config = dict(
    encoder_arch='vit',
    model='masked image model',
    dataset='microscope photos of single blood and bone marrow cells',
    train_examples=194171,
    image_size=48,
    crop_scale_min=1,
    horizontal_flip=True,
    translate=0.12,
    method='mae',
    mask_ratio=0.75,
    loss='mse',
    encoder_norm='layernorm',
    encoder_norm_position='pre',
    encoder_activation='gelu',
    encoder_mlp_ratio=2,
    encoder_head_dim=64,
    encoder_fused_qkv=True,
    encoder_bias='none',
    encoder_qk_norm=True,
    encoder_layer_scale_init=0.1,
    encoder_parallel_block=False,
    encoder_inner_norm=False,
    encoder_drop_path=0.05,
    encoder_patch_size=[4, 4],
    encoder_layers=12,
    encoder_width=384,
    encoder_positions='rope',
    decoder_width=256,
    norm_pix_loss=False,
    decoder_layers=6,
    init='lecun_normal',
    residual_init='none',
    optimizer='soap',
    beta2=0.99,
    lr=0.001,
    beta1=0.9,
    shampoo_beta=0.99,
    eps=1e-08,
    precondition_frequency=25,
    max_precond_dim=512,
    one_sided=False,
    adamw_lr_other_params=0.0014,
    grad_clip=1.0,
    steps=6100,
    batch_size=64,
    epochs=2.0,
    lr_schedule='cosine',
    final_lr_fraction=0.01,
    warmup_steps=180,
    weight_decay=0.5,
    adamw_weight_decay_other_params=0.01,
)
Rows from block 6 of the encoder of a small masked image model, named by matrix and row number. Rows with one number belong to one neuron. Each number is 500 + 25 x the weight over its row's rms, rounded and kept within 0 to 999. All counts start at 0. Numbers have three digits each.
After each neuron's rows are labels from the 100 images, of 14976, where the neuron reaches its highest value: "colour at peak" is the nearest of a few named colours to the mean colour under the peak; "top examples" is what is common among them. Only what is clearly more common there than usual is listed. The data: microscope photos of single blood and bone marrow cells.
# fc1: MLP up (encoder.blocks.6.mlp.fc1.weight, 768x384), inputs 256-319
# fc2: MLP down (encoder.blocks.6.mlp.fc2.weight, 384x768, transposed), outputs 256-319

fc1.128:476491554477544492484471503509525467487499531491519508513476497490487523513517513484515464514454512533514480522501488528426514500473493519502473495470500489493503502490485476479523542456492477
fc2.128:498478443533491497496469483510474503472506483474481487512510520519477480465476497517511542500528507477460484490490524449541502485518499435486507493499505503508522530489484536504490484475498564
colour at peak: pink
top examples: smear: peripheral blood

fc1.217:537441525533517486529500503517469505504511476496479478486523469473513499526512496545543437499489544487499515476524456493537524541473487493503496489506457465499499508485486465494493487513483466
fc2.217:512488511477528501522505484458494501513521560542475482496517478495498558474513498497463473537476502488471493495554503505496464579475518568480484535470463519499458513464510505480508511499520527
colour at peak: blue
top examples: cell type: segmented neutrophil; smear: peripheral blood

fc1.457:499518491534489490496520512487493509509479518507466498513509497516494522529529499507495466480490524494555475538534479518544510508507506552471479535494511518479509497520510536462507514459510513
fc2.457:472435486481514507521469498536506535510522505514502499500474494487518507512473513490497500486485500511476486485472487541491503478486516524500532504511446516508507505496471500496458514457531478
colour at peak: white
top examples: smear: peripheral blood

fc1.197:501541542499498500534482524475531492532556502484470541472524481494509539494500483519541508486503497543509525498524486541505467539516488508484472492525547479482517472463471463473524502515532504
fc2.197:474471442477480482457494513497460531499510475542529463548500500514470444500494448488470500515490498473466459525516536480490500464493505478523502479457484510488511515509510489489470535489513525
colour at peak: purple
top examples: smear: peripheral blood

fc1.236:480490567468523513569483478492521545536519481502450535420482488531485500507523525544538504505504516507491478497499506495489522497486513507512478516509565491522520494487488573515512508509510492
fc2.236:514488513505481540491481485496513490513546494504459520456539527458505487521516502457444485519542460545493477506538508479526446501490529537485469525527530484495475466471480514502499488498452478
colour at peak: blue
top examples: cell type: plasma cell

fc1.189:520498492533494503478549532504495479515457483503539489499489510551481520528555500480482446491487498463515524511465528515508500473547500577457511517566519514504515462532498515495470513522472502
fc2.189:515488516490477502468468502487473521535490483529496540482447478506450488528481479525482510524540520500475482472458507487526470496462489513479492536559450536526492534507459458512489517495479495
colour at peak: pink
top examples: smear: peripheral blood

fc1.669:467529546507489499487507494498517499474569505510530520524527464484536501480530475523523497468503517493456490471549500448509527529529515481509541458501512488493512527498518520495520497488463490
fc2.669:523516533500497503500527528495519509458479541538476503453527504492531555548500502520456510537490518506522507501504474522527480489523488544467468504557461511485494459526468479456480462529530469
colour at peak: purple
top examples: cell type: segmented neutrophil

fc1.152:477492509433525544519501500494509525488523478501488509474482507475489527499467499473509475499502485518488516448509495479514471497506541452547508541470500516463471541502462491574479537501509525
fc2.152:503516522530484511493516505495491528467515504512469484514490550487466462533513516485485490499540513502508522508494478491531477535454479550475478496544479475490501482514488493495459469453487490
colour at peak: pink
top examples: smear: peripheral blood

fc1.578:471539512502522520484527532499525479485496495557480495574491503479490522497431499482499484472505541490554529484532495542514496480466481461480474520488535530511479492501518524501544518488493503
fc2.578:504506503495514476509460517500483504514557480468535474459486536521501512485512493499533483502500484508484475492482509484531494531537525521525490501499510484467507479499492533502475507458496499
colour at peak: pink
top examples: smear: peripheral blood

fc1.253:488523476455528514499470509521500512485512511475494486492489535501479503482542499477528522492500510478508519530476477441490483508502541476468501517471477511527474517503508540507536485497515510
fc2.253:523535512478529522526481521527473499459492477462479541497554539477507479505513501495489500522490503503494521504481504498497511457501544521493481489498448490509511480495487505502510444525501543
colour at peak: white
top examples: cell type: artefact

fc1.27:499525464489469485529541479528448508492509546483516479547516523509518485493530527496509531475514547495524477515502485485510553484529516477453497535498542479486521496482484504484531489501508479
fc2.27:511491511523515531500517499481492525525507490528430496448493499486459459497501472473505495510499515546545508503497482473450487499530559529498513484522466537500514520509505447558467455485526491
colour at peak: pink
top examples: smear: peripheral blood; cell type: segmented neutrophil

fc1.361:495516545507524483495513505489472494517479579527495507477493490475538520480476502512503481533495476491530472471469485534498538456549497519443471518523439550474513472542515468490480481510448470
fc2.361:496495506499467466485496527506513538531517530506503522509494490489519504465516518501514497497479518498482492507519534496492516498509509481505518520487503539497481515489524565503506558512513488
colour at peak: blue
top examples: smear: peripheral blood

fc1.127:443506473556516485497518477451538516528549528532467533492512505505521518544468485504521499489495495516503567449458491501489497517502532433520505516465499486502512512537462511485502509503529548
fc2.127:507477538493507555491522478516470543477513534525512509460511534490486513531477496479462532505542513490510511484473444496490482527521500583477529506538470530522529442474504485510493488441512459
colour at peak: white
top examples: smear: peripheral blood; cell type: segmented neutrophil

fc1.420:497484506541459495524478541464496503510471482488513511517485491542479495528463487461523501519472500472468523468467487485475556423568483472498505536489538513496478498524504510509489564538509526
fc2.420:527501536489529496505529454528487516500536515480483499491504508427507481481484531530497527474532515501527525489537480477540459527451505469489522498550523481507500501469484513516505494480504533
colour at peak: grey
top examples: cell type: artefact

fc1.97:515500499508497481524514479531474520538515415475481498462469474523478488514524524543499477505525481484476471507535509473548526491440493472530521479534513515489543478509492525510518474520466483
fc2.97:492505533473476532530516467485501472482532491532474510487523536454468498500514539490428494528522480537516487523535512466509450528497534525457469534521495471503468519477492471494494518473501506
colour at peak: blue; black
top examples: cell type: plasma cell

fc1.26:499441490494514533472459512493486462472534488515476449474476503509487542466485491487476482480522478524458506531482464493486509542479482495516485528482495520528468511495528528464529535507521503
fc2.26:496507486487501460497441476485520510521478494475527498528464440518528504496501503533552509474482495459481469506537541496509530475528487456522517475470514498508511520479511499484518534534488523
colour at peak: blue
top examples: cell type: lymphocyte

fc1.298:508484521514518503445484537512486462480514514511533474460466536492503513496513487492545525515493498503493519497468502522492477510482482480536518490493477499534464512487521508463510492548512510
fc2.298:477477467470513479495450483488504525534502501466505505543470469484493503514488504555531498460492480468515471518526523490494542523503479456504490519461524493485479466518500515498517521458508528
colour at peak: blue
top examples: cell type: proerythroblast

fc1.33:479510501473538499515483488549487513468514548422494484508499510513452493474519462457510512493496527483549525515502507479502495505479539543488490535483523501510518512507519505510512493503509576
fc2.33:532502512486502504482506545533518535485498483536506530456498524486527505492496537476484493485499489515473573483464457523501533489547515535473463534532457547502495466507504498509485469521469516
colour at peak: pink
top examples: cell type: artefact

fc1.478:465485514490496512512524527502477527519529496513482538467472471522492497526506505501537467480516468524484503502520535483513518469462545505507488535495502469526466475490522523526487496508540497
fc2.478:506505544485503517496475473471517484482526473523467535423519504490506473528498483488502490524556495506504448496503514465528471500461556493508480494517542446479519517493485516526541497507517500
colour at peak: white
top examples: smear: peripheral blood

fc1.30:458522516543484463499503528500479491542493456492481477509505528481524486542464459477518477529487498475479533479470497502507521483522463433508525515465541496483529492540544539500499491472492544
fc2.30:519493502500505560490464501492524533495488526500520492482491461500506523482501552491494502454518517473523502472506527487513467524491521515479461513555460530500472485484448487506477484535501434
colour at peak: blue
top examples: smear: peripheral blood

fc1.252:535504548497531521557513536532474497544499488528497472496495512490507474528506485490521459485472522513463526510511482494513488506507510483486469487512539446519497504496483542505523491537515421
fc2.252:525495544514528526520503488489500507514537545524496502468527502510496538477500505510475499546469511502496488490560511503503455532482505540494464499508481471504462446423521500470533474499535469
colour at peak: purple
top examples: smear: peripheral blood; cell type: segmented neutrophil

fc1.695:498487526483495519466473505531527463522504513537485474459464490521475494512473484500535494492499464508487532548499518481468504507480511509553487519478540502500470510494524507502511530540465485
fc2.695:466482522522495484511459487458486489516517495489501475534515499475481516509497484497511544458516535481532441476512486494515481527517468485483459502492516503480505490501443501492481518449526508
colour at peak: blue
top examples: cell type: proerythroblast

fc1.534:487452532507501500534517501525483514518526494528480536439502455467510488527545502493493460471505501497500509577490540495486491526482437501475528525448521466508482464521500532477531542497486522
fc2.534:531526464490500517533485470506474473511508505567498488521511499514525508456496507507468480555509554511491534499514520488494479510504527546483469484504510520478459515480517479528490479512508526
colour at peak: blue
top examples: cell type: segmented neutrophil

fc1.699:494514484515517489488505473512543462481509517498470508500505509500496542489505461476484530513516476529544513495481461531520443457497505512495488511452492512511539518528498470485528484477496533
fc2.699:483483518510547568499517474513497539493532476490501479480508546479493495510504513461469500484497509556497540516468514520488509527523529562447483523493440489460483479487544475500469484473492498
colour at peak: white
top examples: smear: peripheral blood; cell type: segmented neutrophil

fc1.75:488485517518494507523491502483485521530487522499500514512483517493501498476457506463544513499484499557487490493480486483473507502502491443514517508477527487483498540521478468486523556492498490
fc2.75:489537493489531516483470497514500530538491503494457489496473535469497497469446495546529515485512474497528512487500492533461488482468500507496467508546510550482504512514513534515488493512502483
colour at peak: blue
top examples: cell type: promyelocyte

fc1.439:493449535483490484512525507503453498471501502473487462458515478499486497530483499522490479516465471509491502509517548511495487548497496493493515521470490492523481483523513507505480511478487503
fc2.439:503526510515499482531469499530517502513473547522503475518515464504518471478499495501485490500482494519496492525555442504489553528533500482508507493520464485501544500507518535507478467455513476
colour at peak: pink
top examples: smear: peripheral blood

fc1.406:477461517467495492549483494451495556497493474519552546478463474505487484523500484489493457463492503473470517479526479497489527515514538510491496504486519482534498471493521486528499510531482508
fc2.406:528489506508505500501518470543504505487538511526435518458510501475483452492501511469466508510522513518502490500481487506468407526494537551493459533540557498461482492455496543545492487467501485
colour at peak: black; blue
top examples: cell type: erythroblast; cell type: plasma cell

fc1.284:507499516497477515507535517474519515509499491495476499451507500500517531532485501516488501536487490505504469543488547532463482505482524530463523512492523500513500501504506546522499493476462471
fc2.284:524505540470470549504482508472498501475497482533455519475502526474510512528521497475472478515533479549507506516488511474549476486506519492509459491512520468504520467513502466489504482477491492
colour at peak: blue
top examples: cell type: promyelocyte

fc1.623:543524522490498520490531513487536534477522508479467499467501512519513504523485488536522504501467448484489500520464547496479450509496504497533497542511539479515509472504494526511491469486511511
fc2.623:503503475481504460499499492459515495492473495540511506533513527524524523549501499479468484504533483521500485491476494487490507497512508501493524502523492483467531484487503525491501489503498528
colour at peak: blue; purple
top examples: cell type: promyelocyte

fc1.732:500463525489499551537464495520506508512483497519522534412477516506467533515509492452511489518495466507475551550493505498529494507500491533511516556426549490483487509502497508471475505465495486
fc2.732:504528510474539509505469489547459522521476524524460478476519524479472420472451499487539480495473500524527480492500511505472495477459505497456458501579525518498495530516474486581492512530502510
colour at peak: purple; blue
top examples: cell type: segmented neutrophil

fc1.656:451524471517517481512479529504483465492510525487445487485511466513523476461465507521549516513468496485519526526499501468444460492481468558484521514522487523480514468469492508473508529551494520
fc2.656:532504525491470487511530473504526517515481479535534511512487491528488525517524482501492521507505501552487475485519480517515517504520518463482511485513512501446477539540492493526506506460497479
colour at peak: pink
top examples: smear: peripheral blood; cell type: segmented neutrophil

fc1.117:488512443491513497556523484547517448471528493472503522502490497513524519505492482523504542523507525509505482529521493530459523517478464455454482486468520486489530465541545535507544486495517503
fc2.117:469468519538497525467512500459509491471486503481466478533526474501449438493471502491491495518498490538530471514526489514485479482551531481537525518493474457536528511502492496511488514427487473
colour at peak: grey
top examples: smear: peripheral blood; cell type: eosinophil

fc1.387:495489505518518506492475512470495521499487486497508495491495525483483524472549516485524479486539489564525513504472407495485520501518480465547512506429507507523525480492501477509545519500498472
fc2.387:484525526516515485497490457548518485517547510475449513531489468488488501498463510524497470514491485488499489486482501565513510520509502505491491558536507517537486522486534502526505476460452545
colour at peak: grey; purple
top examples: cell type: erythroblast

fc1.394:516524510499490491493506481483535544470518535481505516542470495477477535455503489465499523468516507543506479534473495517521505528489486491500517514487500524512528471512511480502521530522475501
fc2.394:479475513501498502485470475504469494542494508502469456492561523519497447514492476520487473532547522520508556483512491477472517475525502478506479561491502472498482495479473478551486489457476516
colour at peak: pink
top examples: smear: peripheral blood; cell type: segmented neutrophil

fc1.276:537485548517485473526525505528459540511484482499525488511521476477542472516473469541513454475494523475470535506514493509514502493507493466491501491515494440503528479496469497500490552506455464
fc2.276:511551521450491478507480495474508509479509535518508498500513466527518578499517496531485463539433481505525486489537520497486459535498512531503543507519494505527476474481493512448515491490515481
colour at peak: blue
top examples: cell type: segmented neutrophil

fc1.192:493510497525484501479504503499495470520523490503513503471484482526494484507514515421465490511510486525498492487522457443547476519465514455495458550475518496510505495491512506472478559513465512
fc2.192:518497468511495533518511503491473491507506486537491540480562479475439494498471502519523482483550523541496481471539491497470456516491507479482491508491509510477511503548471434538482489496521500
colour at peak: white
top examples: cell type: lymphocyte

fc1.326:454496503493505501509486501507468505489504496490534508501540516510498519497538491529486495500447496517454491464503525513489538479532512501487486509479505468535506484508507477462494505518472497
fc2.326:543517519513481518485528507492475510505503539491464513462517507457491497496484496471450494522508467512514529486498482498490473502507501516491522493526493519520476498505491538493519467504516436
colour at peak: blue; purple
top examples: cell type: promyelocyte

fc1.375:494491474459496494504535456486496493485446560507510495515503501500453466498521532461498541478507472477503445514501505495480527509511487451504474542505477529507534514497485450526487492479477468
fc2.375:492495473530506498487503469525522538503553493504485528523486456579547473469490505524525495530502536515502506524546511489467541480524552495510518498473526513516490532472498516499479498518507531
colour at peak: pink
top examples: smear: peripheral blood; cell type: segmented neutrophil

fc1.119:493500511527511476514532471490547512516487516504499548462505508482542506532475474489517515535508508531493501494508488516451463519490523489473462515487560512483514483509499469492498479518475470
fc2.119:485482495484492523454452508487482470509516461502470522542550527525440480488525497479488522497518527495516499525505550482519535505531501469550524497491476517514505493476526538524516553465548529
colour at peak: purple
top examples: smear: peripheral blood

fc1.92:495524502472493469509512546439463513506512513501503552459485521502445511509467514500524496491514501533471487496517463512540503459493521487514502498495502493491463517539495517520488518550551502
fc2.92:520496523502479527504478483491478499486531507519487528456511514470472500525516485485475479506520487492528496489522507512506452525447521487490466538551501451507535502481487470516519464480504511
colour at peak: white
top examples: cell type: lymphocyte

fc1.750:505513478521449550526527524485476493502521477508483515490537492549525511497464476488509465473502487460475490468480557513479474501476471477576534501529491487475493513528477495542488463522484491
fc2.750:506534528454504454507433504429556482480452499512478523528485502533499507523501507490466487533510496490509523513464515535515517450496540513562509489525534500486553541489524525504478493513488497
colour at peak: white
top examples: smear: peripheral blood

fc1.620:517518531500503505472521526468525484527548491509471497495526488492468518518462490519515466494528483476476549513529470500534502493464536491518436507459500475468490525495496488541526466497517497
fc2.620:517496539510500501506505457503478532499507503543516477462506526480533533523509510495491532509530521454482470452506492477536491537476485499464480519519508465492481501477447496483492512513512512
colour at peak: blue
top examples: cell type: segmented neutrophil

fc1.383:545511455500489501491554509489504507481499467533475517446478497538486481476502550447505488501516491515517519497485485481482497531486489525520523525529517510519474485474527516513489504497463449
fc2.383:472524519470525485499475461527502498533491496499490472516493528538534485517484512498506493495492503492500474525512527497453500488500498491527451501491494499552504520492493526516534529496479516
colour at peak: white
top examples: smear: peripheral blood; cell type: platelet

fc1.714:457509502522484501482488506495513500468521498505487509462492504478501461521525503493501482491523489486482513516501468514509494504512494492515462518488492488489487519449464512514533516530496533
fc2.714:511518425504488476499456501472498491524458512511543550531465436557535517489493511490535508504483451466510463487500538505504526524484490454500508497466496497501488472521496526446495492493487501
colour at peak: blue
top examples: smear: peripheral blood

fc1.271:478486488503499497501509480456432497476506496478557498500472560500461509531526488488500496504509491507490494497509477521480465512523499492529491484498478507490514494503499536487515511466490492
fc2.271:496482487487505496492500532543557550517504487486455521508518449517577524494509528508517493499506497493495511511482517498501573509454510493457511499503443492535507529515504502463479475527532503
colour at peak: pink
top examples: smear: peripheral blood

fc1.569:513446502500519493556504501489478505509512495519534546425515451510466498503512505486504446481491503500471501561505500482499510509518478518491538516478524513488495467534496531467523540517485525
fc2.569:493507481516514526503477479529491497484514527532471501476503526484513464456483512517491500557511513533504511537459498492461458474521507519530462467526512524493463503479550497568495472493531512
colour at peak: blue; black
top examples: cell type: lymphocyte

fc1.384:495541522503506486452508505430494540528515502470478488503507513485485506500475513495530519480454524518513497498510515492426506559519488538505494489474512499496477500498540566512513489509484479
fc2.384:529502490502493512600482512513553487476461486510544505493508477528553521507512536478481500550520488483490530501534516511537509468515485438495531519502491500487494475497467481479481499508500480
colour at peak: purple
top examples: smear: peripheral blood

fc1.493:495496479519494488510517483475461483503528564497469513507532471492516504438515505466514500513504527497513462543539526471437531501501476468483490483455519511492499480518472518504512489485479506
fc2.493:482511452541524466503517482526529486488480490493497487545529503546497480456511498558520497535482501486530504490540493501450532457549503465537523504497502495516487502474534497510482544519477491
colour at peak: blue
top examples: smear: peripheral blood

fc1.468:511487459507477541479498537495506463498509491476498527503489491475463510491513467448481476470493460569492513459504508499525520499493500474536495544508490512530526474491490519479529548496504511
fc2.468:515472541455538476478517486510523495540499526518467463492488465474509489495460531530543509494482473502493522524512455507481500526475537469492471511516506541501511538506536477541493448480493528
colour at peak: grey
top examples: smear: peripheral blood; cell type: eosinophil

fc1.752:521497482509473488510493521506491485507501498547469489484520521498441492465517511516520524496499455472512543544515453505482505503547438495504499500495490519521532490475513543530467524531472510
fc2.752:501499500499536455501503477497538486520495506468526499526474469537570495550501512482548489500499511532487460507480541500484502457470503475496506490475499495507471499515495494458559500496498519
colour at peak: white
top examples: smear: peripheral blood; cell type: segmented neutrophil

fc1.604:493504498491536519517513502482501522544515509515482527471475526524545481530507511484493481468471539540505502504507491511495520497463491489519488493516466488492508519499485485526539517487511509
fc2.604:485462526502522541492521479511509542481524523493474482475506573478455478485482556498458507533530499487511528508545489502459472526512531552486489555546496501531496470471512480510502467475475482
colour at peak: black
top examples: smear: peripheral blood; cell type: eosinophil

fc1.89:494518500554485512519538502521525471511512447493457473518475490517494498515480495507477431494495487470484504492475494484512482442518491478489488480519548498511518513520517541539498511544520487
fc2.89:526480546477526494521471489518483482532519498535490515471502514422493501523507517482465503521519511528493507500488488532537475510509504530493461503545492493487483521465488471510547475498469488
colour at peak: pink
top examples: smear: peripheral blood; cell type: segmented neutrophil

fc1.340:535520534501469512552516513516514556496511496493466481454511481534502523526495486516470531521492514494489494473517523505479441529467479523538518547509557487498500495506511505521525493499514467
fc2.340:514506506502493512459497504474477510464486500536488509466502518500521537541520482479487494530549476534527513500486518465517508484506546487488466503505498474478520474492491482510467478527503494
colour at peak: purple
top examples: cell type: promyelocyte

fc1.103:516525517492518524476487497426483509505474511479469515501484520507474519480495472528522506504460492461501491503507509508495573488512498479505515515509471491515519479482488484533484484508502550
fc2.103:516443474507513498495507511571524516509519501538528510484516485514523497500502539481485516493483501497493471500496527493495481521493495501515502476502538489483512538502540525446552535488523485
colour at peak: pink
top examples: smear: peripheral blood

fc1.751:520514444488441518502493484518493501523494472542561447406479512476500495535523516510498497476514493533521502538527473485495513503469504472454533497438514528521507492488497531463457494501513479
fc2.751:491486499469541498533489513538510504513536506546455478501498522437491468502486451444530487515545485535509515502490488498478531488499513522503465503536440525482452515538521440521502483499521490
colour at peak: pink
top examples: smear: peripheral blood; cell type: segmented neutrophil